{"model": "masked image model", "dataset": "photos of arthropod specimens (BIOSCAN-5M)", "train_examples": 97500, "image_size": 48, "crop_scale_min": 0.5, "horizontal_flip": true, "translate": 0.12, "method": "mae", "mask_ratio": 0.75, "loss": "mse", "encoder_arch": "vit", "encoder_norm": "rmsnorm", "encoder_norm_position": "pre", "encoder_activation": "quick_gelu", "encoder_mlp_ratio": 3, "encoder_head_dim": 32, "encoder_fused_qkv": false, "encoder_bias": "none", "encoder_qk_norm": false, "encoder_parallel_block": false, "encoder_inner_norm": false, "encoder_drop_path": 0.05, "encoder_patch_size": [8, 8], "encoder_layers": 16, "encoder_width": 384, "encoder_positions": "learned", "decoder_width": 128, "norm_pix_loss": true, "decoder_layers": 4, "init": "orthogonal", "residual_init": "none", "optimizer": "normuon", "muon_scale": "match_rms_adamw", "learning_rate": 0.0035, "momentum": 0.9, "nesterov": true, "orthogonalizer": "polar_express", "adamw_lr_other_params": 0.0011, "max_grad_norm": 5.0, "max_steps": 5300, "batch_size": 256, "epochs": 13.9, "lr_schedule": "cosine_restarts", "final_lr_fraction": 0, "warmup_steps": 260, "weight_decay": 0.2, "adamw_weight_decay_other_params": 0.05}
Rows from block 4 of the encoder, named by matrix and row number. Rows with one number belong to one attention dimension. Each number is 128 + 32 x the weight over its row's rms, rounded and kept within 0 to 255. All counts start at 0. After the name is the row's rms in percent of the matrix's.
# q: attention query (encoder.blocks.4.attn.q.weight, 384x384), inputs 192-383
# k: attention key (encoder.blocks.4.attn.k.weight, 384x384), inputs 192-383
q.39 102 [100 151 154 130 128  93 113 114 119 108 119  59  95 136 131 120 150 185 139  74 106 155 164 127 151 113 141 181 132 153 130 199 128 105 137 165 205 104 135 148 119 202 116 167 107 169 165 139 135 142 193 117 136 167 100 102  49 165 180  61 138 138  90 123 105  65 132 155 137 152 126  79 156 106 143 141  56  86 165 112 150 117 153 114 129 145 150 138  87 134  93 114 115 158 126 135  83  61 109 137 113 152  82 152 103 155 151 125 123  49 154 112  89  66 111 140 136 120 116  90 127  65 170 100  82 112 147  88 101 129  87 138 129 104 173 125 134 126 124 145 218 125 121 150 109 142 161  79  99 132 176 147 129 120 121 151 103 143  91  68 148  81 191  96 138 157 124 137 174 109 127 125 100 113 142 135 174 183 142 166 180 105 155 169  72 148 159  81 129 115 137 114]
k.39 099 [144 153 128  90 160 128 129 103 112 150 139  73 128 124 153  90 107 170 105 177 188 135 157 132 140 177 129 171 126 132 119 143 125 109 125 138  67  78  90 190 139 118 153 159 134 124 175 108 140 131 126 140 143 116 207  87 164 157 105 164 117 103 119  95 141 103 137 143  90 187 106 137  75 124 146  83 157 200 142 146 105 144 116 104 142 139 221  75 158 155 139 139 172 150 162 134 146 151 150 191 104 160  73 184 163 105 162 130 131 149 118 179 113 137 127 168 149 169 191 123 137 161  58  89 154 133 121  56  90 120 102 180 139 165 128  89 145 106 154 103 101 170 154 165  23 160 105 139 144  89  97 121 160 112 100  94 149  84 158 108 100 134 162 145 142 161  98 103 113 177 143 150 180 151  88 164 182  81 141 120 171 144 170 158 126 148 181  92 135 149 102 114]
q.40 099 [ 82 118  87 132 125 179 103 129 124 144 143 119 150  89  78 116 110 153 165 122 103 149 183 128 171  60 133 103 201 132 145 100 157 109  16 130  29  94  78 136 147  87 131 105 130  80 177 108 148 124 107 124 130 106 121 102 131 122 110 109 133 142 143  97 150 131 168 125 122 109 132  87  94 145 102  86 177 129 132 167  89 126 143  72  92 115 147 142 152 105 120 122 150 114 143  80 174 126 113 142 144 130 148 146 123 121 124 112  90 140 118 125 159 163 109 135  95 158 117 110  90 200 145 187 100 145 197 174 122 148 128 137 132 138  95 136  77 150 136  91  56 157 159 124 116 137 127 126 124 136 125 113 160 165 136 112  91 136 157 167 125 115 159 206  81 129 162 113  99  81 113  88 108 109 134 133 102 199 108 182 156 139 137 166 179  72  79  72 104 166 101 144]
k.40 097 [118 104 150 102 137 134 186 102  99 142 109 172 130 122 118 152 145  86 135  85 136 122 110 155 123 128 131  96 127 151 123 158 127 170 152 114 165 115 149  73  91 103 102 150 115 129 103 134 120 138 117  99  95  32 118 149 103 124 199 120 124 167 150 192 141 153 141 125 142 141  95 171 115  99 191  94 107 113 106 154 216 144 169 124 139 142 112 129 157 106 187  83 171 136 142 190 140 101 160 101 110 133  83 169 108 150 146 143 129  77 122 141 172  96 120 145  39 128  25 139 168 109 142 148 103 121 133 193 147 197 127 141 138 119 181 166 113 177 206  83 164 101 135 149 160 106 102 199 139 154 137 136 117  87 128 182 114 122 115 168 129 136 150 109  20 128 163 180  99 133  93 144 123 152 109 125 117 166 168 137 140 152 148 145  73  89 132 183 110 185 136 112]
q.41 098 [ 70  84 124  97 110 134  87 116 103 147 123 144 128 152 106  41 145 175 123 139  69 156 150 112 201 128 132 114  87  92 189 173 127  95  89 172 116 167 175 144 148 178 161 150 201 123 210 133 165 155 159 131 129 144 161  88 127 116 179 122 182  89 137 185 132 110  83  95  67  91 149 111 140 164 136 159  96 172 142 188 115 160 104 113 138 153 141 155 151 157 116 125 181  99  88 135 112 128 150 156 100 128  86 138 180 105 206 147 150 152 134 132 169 129 144 131 147 131 182 127 157 154 105 123 159  67 179 105 151  89 146 151  90 107 128 107  78  75 118 174 182 141 158 104  95 156 152  93 123 129 112 115 192 134 184 155 163 152 162 126  98 148  99 167  97 119 128 142 117 129 176  91 189 150 202 115 145 152 131 116 143  93 126 191 101 107 155 126 105  69  90 148]
k.41 103 [ 78 144 158 164  60 128  89 116 143  71  73 130  87 169 165 159 159  92 136 145 131 197 109 109 183 179 179 192  96 129 104 129 114 132 128 133  98 155 119 174 128  96 154  70 113 151 181 112 129 135 104 162 172  90 130 109 181 100 104 129  78 159 114  71 166 126  92  96 146 114 100 106  82 123  97  56 108  75  81 116 171 110 129  95 198 129 138 118 101 131 143  66 102 106 136 154 183  79 141 186 123 152 107 107  82 126  57 121  82 198 145 156  98 137  53 120 114 114 199  94 143 107 110 117 166  99 121 134 121 165  99 144 129 135 105 164 134 180 126  92 127 123  84 162  76 109 141 153 156 102  93 122 122 128  64  91 100 203 142 181 114 116  98 136 131 102 144 122 135 127 176 129 175 150 145 133 128 133 174  95 164 153 132 121 183 115 132 106 135 126 157 138]
q.42 104 [129 132  98 154 174 110 127  92 114 165 174  99 107 120 120 154 129 140 157  96 177 147 167 155 135 125 126 169 139 106 147 157 126  85  78 114 170 120 151 158 107  66 134  93 118  82  98  86 140 103 161 140 145 148  95 107 158 138  98 100 112 141 130 164  94 179  97 138 147  66 129 136 144  93  78 122 161 144 138 151 162 167 100  99  89 145 119 175 109 112 142 112 156 138  98 128 135 137 142  83 130 142 114 115 116 180 110 102 173 142 131 144 158 148 133 109 132 113 126  87 119 169 127 127 103  26 160  84 136  92 184 163 135 126 121 141  86 115  81  85 143 175 124 133 120 196 144 143  90 103 150 163 165 119 151  88  92 163  84  81  89 120 131 138 143 116 149 157  99 174 161 117 192 152 102 139 155 167  59 145 136 142 168 136 142 139 154 186 128 131 147 154]
k.42 106 [150  99 174 132 147  75 119 149  36 163 152 151 172 158 110 100 126 100 104  89 149 126 139 115 159 155 120 148  42  94 135 115 175 113 174 141  94 149  95 142 187 101 128  97 122 140 200 135  75 166 129 188 135  97 107 116 115  81 122  87 149  94 132 136 131 156  91 125 113 118 108 185  92 157 114 117 142 122 114 176 158  70 111 134 145 120 154 175 139 129 102 106 102 162 175 160 136 108 146  95 122 139 148 167 105 183 123  87 116 183 141 122 134 145  73 107 134 136 124 154 138 133 165 152 196 120 130  96 139 116 137 150 121 158 101 172  98 126 169  66 109  95  85 135 130 134 121 154  85 164 112 184 107 173 165 198 124 132 131 168 167 138 112 177 115 107  92 100 120 112 134 160 141 126  80 158 115  97 134 157 127 161 157 123 142 171 143 165  61 170 194  97]
q.43 097 [114 110  98  66 122 162 112 101 137 127 143 158 160 134 125 161 181 111 141 168 181 141 199 104  62 190  88 110 121 143  70 127 136 113 109 200  82 147 156 134 120 119 159 155 173  97 106 111 166 103  81 144  54 127  95 103  61 137  95 177 133 129 138 153 125 135 162 115 154 139 166 126 148 133  97  48  99 183 111 255  91 111 176 133  81 121 213 150 124 142 156  62  82 146 125 112 113 125 138 105  94 115  75 135 109  88  92 123 120 110  72 154 131 135  82  84  93 154 160  93  97 196 142  65 110  75 149 120 119 176 139 170 134 135 140 153 111 157 153 148 160 135 106 143 109  76 115 166 114  84 148 128  63 127 166  96 140 102 116 111 123 118 145 144 100 104 136 104  89 139 145 129 150 140 145 123 107 163 149 179 146  66 124  96  98 190 130 157 139  90 123  98]
k.43 096 [171  92 167  77  84 118 166 143 128  99 140 152 194 141  97 155 157  97 146 123 106 128 136 132 245  66 108 189 102  66 138 173 135 101 149 144 126 168 127  88 124  77 114  80  73 156 142  99 123 139 150 113  42  96 135 121 144 180  69 153 122 123 105 106 191 107  58 183 126  87 142  77 139 136  88 107 112 114 153  49 117  94 110 133 146 123 169 152 117 100 129 134  77  48 105 138 100 116 116 138 150 130 132  87 167  78 152 140 129 180 153 113 121 128  74  90 175 107 157 214 102 134 150 124  79 164 116 159 116 120 198  78 136 121 138 146 170 138  89 136 124 164 147 114 126 142 136 144 133 130 155  83 167 182 129  95 103 107 140 145 190 121 147 147 148 144 121 136 126 135  72 156 122 147 183 169  75  92 168 107 119 118 163 122 158 106 145 121 134 130 154  91]
q.44 101 [125 160 141 124  65 125  87 107 170 172 159  84 141 162 137  77 127  96 100  89 165 149 159 123  97 155 119 100 199 124 103 115  75 197 150 100 122  94 102  94 208 130 110 185 150 116 157 130 132  80 165 142  85 135  94 146 182 165  91 141 112 153 166 125  85 116 163 103 146 174 185 161 150 118 177 127  76 108 172 100 149  81 129 165 107 131 125 107 158 145 127 131  86  94 117 107 119 101 118  92 147 102  45 191 148 122 139 104  92 132 132 137 125 155 202 178  90 109  93 103 215 127  40 133 145 129  77 157  89 100 129 126 137  83  76 161 146 104 132 172  95 146 136 119 122 141  78 149 149 104 151 210 106 118 136 104 161 147 143  87 140 141 180 174 119 131  94 144 149 157  99 153  63 134  84 129 157  90  89 184 144 102 148 106 156  99 147  98 144 166 122 130]
k.44 103 [ 96  83 131 147 192 148 145 163 201 129 129 146 109  88 138 132 105 154 108 151 108 111 125 113 147 137  74  69  92 104  81 119 151 144 145 151 125 161 147  85 107 176 111  85 158 154 135 135 166 111 149 171 159 165 123 104 119  58 155 120  75 118 100 196 162 114 196 238 127 121  95 105 113 147 122 137 116 151 159 139 109 147 111 119 155  85 180  56 123 100 129 137 161  93  75 141 138 169 100 108 165 155 166 129 128 163 160 113 103 115 130 154 116 156 126 142 148 130  87 166  51  49 224  94 135 114 120 134 190  78 113 129 119  95 164  82  76 100  92  99  55 137 116 131 119  84 118 104  92  94 152  95  85 157 171 103 149  80  88  91 164 109  77 118 130 129 117 111 115 103 128  70 136 158 180 104 109 161  96 145  96 153 124 107 107 212  98 101 163  97 166 133]
q.45 105 [153 157 123 111 132 146 128 177  66 204 126 150 159  92  83 105 125 165 179 100 179 118 120 138 159 122 102 129  55 139 126 167  95 109  73 135 154 169 182 105 180 104  90 114 168  71 144 112 121 112  92  83 208 154 114 132 177 156 150 149 134 163 105 120 159 109 146  68 128 110 159 165 119 149  75 119 170 142 165 139 111 108 100 103 120 115 100 159 166 101 144 141 134 109 118 189 109 114 129 139  98  95 148 181 133 108  92 111 144 123 191 136 141 115 154 201 127 145 153 129  75 112 129 168 117 145 106 131 103  93 167 197  68 167 129 114 136 111 118  95  87 146 132 168 133  77 120  87 140 160  95 126 102 219 177 174 134 124 101 106 148  44 152 165 133 107 151 124 125 135 110  78 168  93 128 131 109 191 158  95  95 121  80 160 144  64  53 131 133 100 149 119]
k.45 103 [151  89 160 124  47 156 139  88 153  53 134 108 135 139 230  89 149 133 108 111 108 143 172 148  87 167 144 103 118 150 176 104 100  70 157  86 122  88  67 124 110 106 171 138 120 124 134 108  85 104 119 193 140 140 124 152 131 120 189 186  96 164 134 153 152 141  75 117 150  92 102 124 164  81 163 105 108 143 146 146 151 146 142 164 138 191 148 132 147 120  99  92 103 107 151  78 139  90 135  56 128 130 175 102 144 145 120 106 114 133 136 136 156 172 112 110  93 104  92 144 125 144 152 176 136  93 138  96 107 125 114 106  83 118 131 116 114 128 125  98 139 101 109 142 119 103 175 128 129 134 180  83  98 101 103  88 143 106 100 124 142  99 110  61  91  80 122 140 128  90 121 118 147  91 110 121  80 147 142 173 139 208 101 122  48 158  36 102  72 130 110 119]
q.46 093 [114 134 186 143 104 101 147 152 127 104 132 108  98  87 154 115 146 109  78 112 142 148 103 118 132 162 215 121  79 107 137 199 178 139 193 159 108 166 119 103 167 132 121 108 129 148 153 112 195 162  97 107 185 182 184 108 141 124 154  93 164 160 119  89 101  71 123  99 109 127 113 140 130  91 161 132 145 151 130  92 141  88 114  91 125  74 132 170  38 150 101 158 169 136  93 105 154 104 108 110 153  83  98 113 114 130 157 159 139 174 100 139 115  93 140 126  95 132 127 183 129  80 125 140 125 129  87 140 128 119 117 149 140 105 125 134 129 125 184 210 165 132 124 172 165 108 112  88 157  85 187 154  89 125 146  73 200 103 143 137 103 108 107 134  84 112 132 167  83 148  94 123  96 171 163 137 162 184 164 132 132 120 168 158 185  61 105  84 191  90 128 110]
k.46 091 [129 187 149 119  98 113 191 154 137 129 138 146  88 130 118 107 105 106 160 185 123 149 156 112 169 101 113 151 127  98  95 133 134 170  98  88 140 108  84 170  79 120 136 125 143 127 151  74 167 127 138 174 137 132 175  92 138 115 117 124  86 110 138 114 151 133  85 148 173 116 121 128  87 119  72  55 117 171 140 154 124 158  76 118 108 104 124 100  99 122  98 163 101 104 167 128  81  67 106 148 199 156 193 155 157  92 123 194  76 161 220 108 108 199 149 134 125 155 201 151 125  69 124 116 135 125 183 121 156 143  86 132 155 146  91 148 128 105 113  77 131  13 139 129  95 161 124 109 133  87 116 131 139 178  53 101 139 172 138 169 100 130 109  91 153 138 129 108 166 119  75 130 127 135 107  78 137 121 155 170 129 128 112 124 197  83 124 131 144 123 119 129]
q.47 101 [164 128 174 165  92 139 106 133 154 104 149  94 105 182  76 125 112 128 102 179 145 159  89 176 115 103 140 188 120  52 174  87 124 115 176 163 117  81  72 131 160 103 171 150 144 144 120 156  89 163 176 113 126 126 100  74 178 121 151 102 123 129 169 103 114  86 146 151 133  84 132  88  98 111 191 123 135  83 145 109 146 141 113 100  92 109 159  95 146 185 143 166 175 173 144  91 110 133 120 131 163 137 102 101 203  89 143 162 136 123 122 145 108 103 110 190 102 136 153  97 136 145 116 131 160 101  82 113 133 138 103 166 107 113 161 208 117 170 123 128 182 153 139 139 158 127 108 131 135 118 204 169 145  75 135 136 127  70 153 125  69  88 164 167 204 137 107 111 130 143  85  96 155 111 147 114  87 123 160 173 109 114 143 133  63 122 177 134 142 153 103 100]
k.47 104 [121 113  87 127 140 221 159 162 169  84 114 130  76 147 139 210  66 151 109  94 168 153 138 161  93 105 119 107 170 117 103 101 150 152 148 129 141  86 117 147 106 110 182 122 128 208 126 110 197 179 182 111 208 109  72 173 100 116 143 164 154 160  95  91 116 119 146 163 178  41  86 141 145 106 104 143 156 127  99 137  77 136 128 114 202  90 142  99 188  98  64  81 116  84 121 170 162 117 107 134 122 126 114  91 138 129 127 120 139 139 168 145  83 109 143 135 105 134 140 167  69 143 150 101 121 172  81 131 110  92 132  86 112 129 135 145  78 154 142 164  91 153 144  88 134  98 144  73  81  81 142 101  88 117 105 129  67  64 150 110 112  32  90 123 175 161 173 136 143 113 196 107 130 134  91 224 144 151 153 115 125  84 128 132 170 127 155  93 152  98 120  77]
q.48 107 [139 146 117 135 158 134 121 190 100 164 202 150 107 106 209 138 147 157 112 108  96 161 152 134 118 120 114 139 126 124 109  78 156 131  69 148  57 132 137 137 102 129 135 152 129 131 117 119 134 138 138 102 106 225  71 117  97 145 111 107 143 170  93  72  86 122 105 168 103 107 137 112  90  82  86 110 157  44 120 181 152 139 103 134  73 130 173  73 129  53 132  99 157 162 133  74 137  80 153  93 149 142 159 120 102 154 157 149 101  97 104 183 165 144 120  91  91 105 123  93 134 120  96 130  83 158  72 169 110 129 127 113 158  91 138 160 118  80 106 207 113 174 124  84 108 134 123 144 109 112 116 127 129 196 195 120 139  79 182 114 127 100 156 175 137 109 114 168 120 106 133 117  88  93 133 126 135 101 162 131 117 138 148 101 103 163 160  94  95 144 124 106]
k.48 100 [134 136 112  38 142 153 118 120 140 161 152 122 109 119  74 154 110 110 132  52 136  71  95 123 195  91 139 200 128 119 116 155  98 165 103 131 100 133  99 114  93 109  98 166 129 127 137 116 140  94 131 114  72 106 113 144 111 155 154 148  94  95 118 152 185 150 134 104 110 151  66 118 197 107 155 143  53 143 140 163 128 184 136  93 128 119 169  92 106 105 125 126 126 116  72 161 145  99  79 100  98  91 149 107 134 172 103  86 112 139 150 118 107 104 174 197 128 128 121 139 169 123 212 149 137 121 135 118  90 118 128 118 109  98 102 147  87 154  74 120 132 135 139 146  97 143 127 172  81 106 125 155 101  90 139 162 119 136 126 118 126 165 152 132 230  97 122 123 121 171 138 101 133 121 107 125 156 103 140 137 120 203 135 108 116 125 135 169 141 190 126  56]
q.49 096 [138  90 142 128 112  66 133  62 161 120 120 126  96 213  76 120 142 114 136 154  42 183 143 105 124 141  73 103  97 118  93 145  88 169 198  73 145 160 122  77 135 122  84  93 111 151 142 164  95 113 186 144 168 118 153 149 120  66  85 140 129  89 117 128 106 108  94 116 127 161  97  94 109 143 162 123 170 174 114 129 135  87 130 141 145 106 140 100 145 149  86  73 119 119 148 126 116 151  89 144 171  93 110 159 103 172  91 184 114 138  97 139 156 160 147  91 140 113 107 108 142 130 138 107 109 158 115  96  85 145  91 104 131  97  65 112  65 105  79 150  78 135 167 134 114 140 190 152 146 102 140 119 167 116  68 116 143 105 125 129 152 136 132  87 136 108 118 141 142 147 116 167 114  80 102 135 146 146 107  92 155  75 133 111 158 126 178 125 157 145  55 131]
k.49 097 [125 109 114 131 156 108 101  98  56 154  95 150 157 131 113 116 121 138 159 137 123 146  76 105 139 123 113 169 133 115 155  71 148 116 180 144 118 161 153 134 126 194  81 106 115 159 167  75 129 156 137 131 105 111 159  91 167 106 112  85 154 141 122  85 115 142 102  79  42 111 160 154 167 160 108 143 154 184 218 111 133 158 167  93 111 122 125 162  60 184 112 194 109 124  18 105 128 166  79  94 188 128 142 125  65 142 130 139 196 127  74 114 124  77 183 137 186 113 143 114 120 112 121 157 151 121 128 169 147 131  92 189 115 125  78 139 137 101 125 139 119 139 114 162 125 122 119  90 124 111 179 164  93  49 142 139 147 195  66 103 107 161  99 137 146 154  93 143 130 113 168 124 102 176 123 126 133 156 101 136  96 122 156 152 123 139 165  98 124 127 144 138]
q.50 105 [111 142 142 141 155 159 114 120 146 105  89 118 138 123 146 124 122 139 100 127 188 123 145 136 104 165 147 185  88 107 129 108 144 118 135 118 176 127  92  88 161  88 161 165 111 111 111  97 139  61 126 165 114  67 145 124 112  69 110 158  91 143 121 128 149  96 100 117 103 100  83  96 134 125 135 164 196  87 154  92 123 175 114 145 127 147 116  92 162 107 104  71 138   7 104 102 182 174 165 111 131 125 141 100 175 147 141 120 149 124  71 182 115  84 139 100 123 115 209 126 176 117 116 158 138 156  97 164 167 103 142 119 140  92  62 115  98 135 128 127  73 124 140 148  97 104 171 112 126  76 162 137 123 144 155 113 171  90 193  48 129 117 100 144 120 122 110 111 140 125 149  69 142 169 131 124 142  85 160  85 102 109 164 169 151 136 151 160 130 109 108 164]
k.50 102 [ 88  85 106 105 167 115  74 128 113 113 146 158  86  58 133 115 115 126 105 163 168 172  83  90  77 102 100  56 116 129 130 138 129 107 188 142 113 136 125 138 132 196  89 157 158 127  97 121 187 156 188  92 149 162 101 114 116 159 120 114 150 112  72 108 101  75 104 109  84 106 134 168 178 139 147 157 155 151 149 122 108  90 176 168 127 117  53 107 150 119  98  83 147 166 135  92 154 155  63 153 122 157 137 168 115 118 177  60  94 118 108 117  91 161 125 145  73 127 135 107 117 151 173 154 196  84 121 141 175 146  64 135 110 112 160 131 150 137 181 133 102 141  80 156 141 149 100 172 127 153 165 122 101 105 153 146 113 157 115 132 141 112  62  83 164 125 127  73 132 146  58 124 102 174 130  68  65 115  82 171 161 114 121 100  99 120 133  75 117 136 164 126]
q.51 106 [ 98 128 130 124 120 128 159 145  89 142 102 110 119 145 199 130 131 128 185 153 123 126 146  73  95 144 157  71 113 142 118 143 131 138 127 144 134 111 152  76 139 125 199 187 164 138 119 204 127 165 148 121 125 148 133 139  87 127 142  89 158 116 123 170 191  91 144 183 105  77 169 100 119 125 109 118 101 123 123 116 176 160 104 153 113 149 137  90 101 134 111 163  94 111 133 121  88 129  97 131 159 188 123 214 168 102 156 165 125 115 164 142  98 184  86  96 159 100 166 184 202 105  60 124 170 135 160 159 157 149 149 111 110 164 117 153 130 152 130 152  94 103 115 132  80 152  96  96 108 183 155 157 183 118 127 151 120 115 112 154 123 137 114 127 120 179  62  94 149 172  91 184  91 164 120 140 164  83 164 117 117 165 148 145  86 127 127 112  80 122 128  97]
k.51 106 [145 105 145 147 180 107 114 131 130 141 153 108 156  91 156 139 110 135 137 153 131  94 112 116 172 117 138 106 145 156 146  85   0 120 146 154 141 122 118 158 130 147 126  59 115 156 114 150 140 131 107 145 155 149 130  93 159 130 113 131 132  93  99 152  80 117 116  69 121 136  88 168 106 121  72 172 138 114  79 159  98 184 150 140 117 118 149 150 140 152  96 126  99 175  70 133 189 117 168 179 131 100 128  69 126 110  93 143 157 130  95 127  96 102 151 144 111 160  55  63 162  72 116 127  99  82 146 116  80 120 116 120 169  96 142 150  31 159 140 172 106 174 193 184  39 105 177  87 216 142  85 112 165 105 137  92 145 107 104  85 113  86 108  63 100 119 136 110 150 109 157  76 160  87  96 102 146 133 128 121 140 159 121 143 114 116 140 113 124 129 123 107]
q.52 102 [125 137 139 110 187 124 100 165 134 113 119 133 170 143 154 100 167 106  83 107  95  71 106 189  96 108 132 136 138 144 126 170 167 111 173 131 144 114  93  98 115 117  98 148 171 158 105 128 145 161 167 115 175 114 101 118  70 109 143 161 127 100  99  99 125 120  86  98 217 178 162 217  82 118  96 152 129 154 139 132 111 123 143 133 178 114  79 111 150  60 124 171 200 106  99 123 135  97 132 150 161 194 143 131  94 110 106  77 108 148 143 145 103 117 115 101 173 121 170 144 138 185 145  43 139 133  95  99 131 130 116 113 164 126 172 148 110 126 106 120 127 111 151 113 195  55 175 120 125 177 131 150 195 150 130 173  88 118 159 154 152 110 118 125  83 145 186 106 107  94 127 117 141 183 150  89  98 146  97  95  88 115  99  72  75  88  97 137 111 135 161 123]
k.52 105 [166 180 105 139 100 105  86 147  97 144 111 113 104 140 120 102 125 174  95 118 149 139 161 139 152 179 153 111 101 106 108  72 150 130 112  82 139 152 107 147 144 135  81 125 152 161 138 143 158  73 139 139  82 148 165 138 136 131  93 113 139 204 150 121 114 168 140  70  97 141 147 104 164 105 152  58 152 111  38 125 140 107  58 127  77 125  88 171 194 104 117 150 158 142 125  63 128 107  59 154 105 141 114 115 149 101 142  97 134 142 163 166 158 110  76 122 165 107 207  82 117 152 199 151  81  74 163 105 148  66 174 160 161 103 103 119 185 182 112 166 125 117  76 141 154 157 191 182 139 150  99 117 126  89 173 120  71 170 110 140  86 138 126 129 156 115 114 120 142 132 126 125 128 109 102 171 120 104 125 146  97 146 152 146 176  97  97 170 165 100  72 139]
q.53 098 [110 205 159 116 109 202 155 163 132 224 115  95 135 142 182 166 126 166 108 146 135 146 112 165  85 140 111 171 149 118 112 101 118 114  85  64 176 152 104 133 144 120 122 154  95 116  99  85 108 147 110 134 187 172  84 118 126 158  99 126 149 138  54  75 138 145 145 178 154 184 216 152 107  77 123 128 143 119 132  87 124 136 113 106  83 134 127  75 180 169  85 153 120 113 140 129 110 124 145 107 146 125 168 181 128 151  85  95 143 102 148  60  61  92 150 162 115 190 100 139 122  98  96 109 114 137 161 105 160  87 157 152 113 106  91 134 120 122 116 148 203 133  77 153 125 108 113 145 107 124  67 171 171 112 139  86 115 135  76 106 181 131  99 129 182  78 132 161 151 133 167 122 100 131 117 157 145 184 130 146 101 150 161 102 194 122 182  81 139  80 114 155]
k.53 099 [158  89 143 193 150 193 144  96 132 112 156 118 157 115 155  92 108 123  73 108 128  96 102 112 129 134 123 109 129 111 169 155 126  82 182 178 200 113 165  95 185 102 180 170 145 140 169 112 104 113 128 142 143 108 155 146  99 135 141 160 136 100 109 199 110 207 114 163 131 155 101 153 106 132 130 105 144 145 183 166 133 138  99  84  88 121 133 153 152 115  70 144 148 141 127 166 123  77 166  87 153 146 179 153 145 118 148 126 136 126 136 110  69 147 115  79 127 126  66 124 106 136 172 146 168  82  95 103 115  72  94  85 155 130 161 142 129 178 122 174 106  89 142 165 106 131 135 110 112 104 150  90 102 165 187 139 122 132 167 117 119 179  82 158  94 120 135 173 127 141 110  85 119 124 115 104 127 147 114 122 151 160 166 135 151 169 118  97 116 160 148 168]
q.54 096 [177 138  85 134 123 103  88 142 148 122 148 157  90 153 165 168 151  96 184 120  97 174 102  99 103 111 125 179 134 129 113  52 134 144  89 115 189 141 150 119 124 180  84 156 118 112 142 100 172 148 123 146 138 167 121 132 111 130 129 132 117 135  99 111 122 155 168 169 189 167 126 110 125 151 104 150 123 134 117 203 106 145 123 131 131 118 170  64  72 134 130  87 127 182 179 115 125 103 122 125 176 147  88 146 116 143  65 128 116 121 155 128 127 165 103 190 129 130 181 105 124 101 133 101 113 112 159  55 126 150  79  99 207 125 149 106 107 145 136 168 158 160  89 104 124 137 105 115  89 148 152 114 121 173  66 179 225 116 144 185  95  81 111 112 131 134 107 132 120 146 132 155 184 155 176 124  90 137 117 112 140  58 111 149  74 126 208  93 109 170 127 129]
k.54 101 [165 111 132 100  94 150 153 127 142 133 101  96  95 127 115 169 137 151 111 108  54 118 167 120 112  79 131 186 117  84 149  76 207  72 197 155 128 170 135 109 171 165 123 131 114 172 127  86  93  82  77 168  41 119 161 145 139 149  99 154 179 142 142 118 143 158 139 126  74 148 190 111 130 178 117 148 104 161 148 106 151 125  87 129 126 112 142 156 159 137 151 163 117 125 105  87 126 116 129 169 130 124 142 100 111 111 176 181 150 128  97 127  96  91 155 102 153  84 178 112 149 127  98 113  91 167 137 102 119  85 124 119 170  78  99 132 112 191  74 178 157 133 113 107 134 153 125 140 157  63  82 157 124 117 186 161  96 132 126 142 138 123 133 109 138 178  74 129 102 133 158 119  93 125 139 184 121 102 168 163 110  96 143  51 202 102 173 156 154  84  85  79]
q.55 106 [169 178 111  58 105 165 107 131 152 141 145 138  88 130  90 184 130 133 150 105 148 133  71 138 122 201 163 152 124 213 193  91  92 157 135 120 164 133 197 151 100 170 104  88 210 111 172 186 134  86 131  68 131 157 158 122 149  53  75 161  94 147  94 168 178 122 171 106 143 109  83 151 141 130 170 122 124 100  86 127 120 106 110  83  95 126 141  91 107 150 132  97 128 140 150 119 153 142 210 185 134  67 164 158 114 130  99 110 116 104 156 125 166 170  89 152  91 113 102 138 135 129 103 116 121 110  91 101 136 143 133 160  96 134 141  90 161 154  83 177 141 116 102  99 165 141  89 146 104 133 141  92 125 141 101 157 145 108 120 103 179 113 180 147 120 149 169  59 165  67 109 107 140 104 100 184 106 127 119  68 120  86  76 164 158 124 128 145 170 134 107 117]
k.55 107 [133  97  94 138 115 189 116 109 179 175 149 170 148  88 146 136 114  75 167 216 125 148 231  68  72 128  91 182 183 156 183 187  82 105 148 133  71 101 146 140  80 170 145  92 132  95 108 104 152 155 116 121 116 176 117 136 136 161 151 137 104 100 149 144  99 170 119 178 130 122 120 119 171 139 169 124 127 188 145 132  98  91 108 138 126 165 150 130 110 117 124  99  98  86 132  73  96 157 141 159 143 159 115 126 160 158 124 154 161 151 139 121 221 164 130 121 117  75 153  41 135 128 127 136 156  80 135 134 134 135  96 161  96 145 166 149  67 216 126 107 168 110 112 111  62  61 148 112 150 130  80 144 160 104  64 135 111 155 153 150 134 132  64 102 123 139 129 125  87 169 106 182  98  81 121 128 141 124 182 191 182 156 127 157 163 102 116 151 116 134 122  97]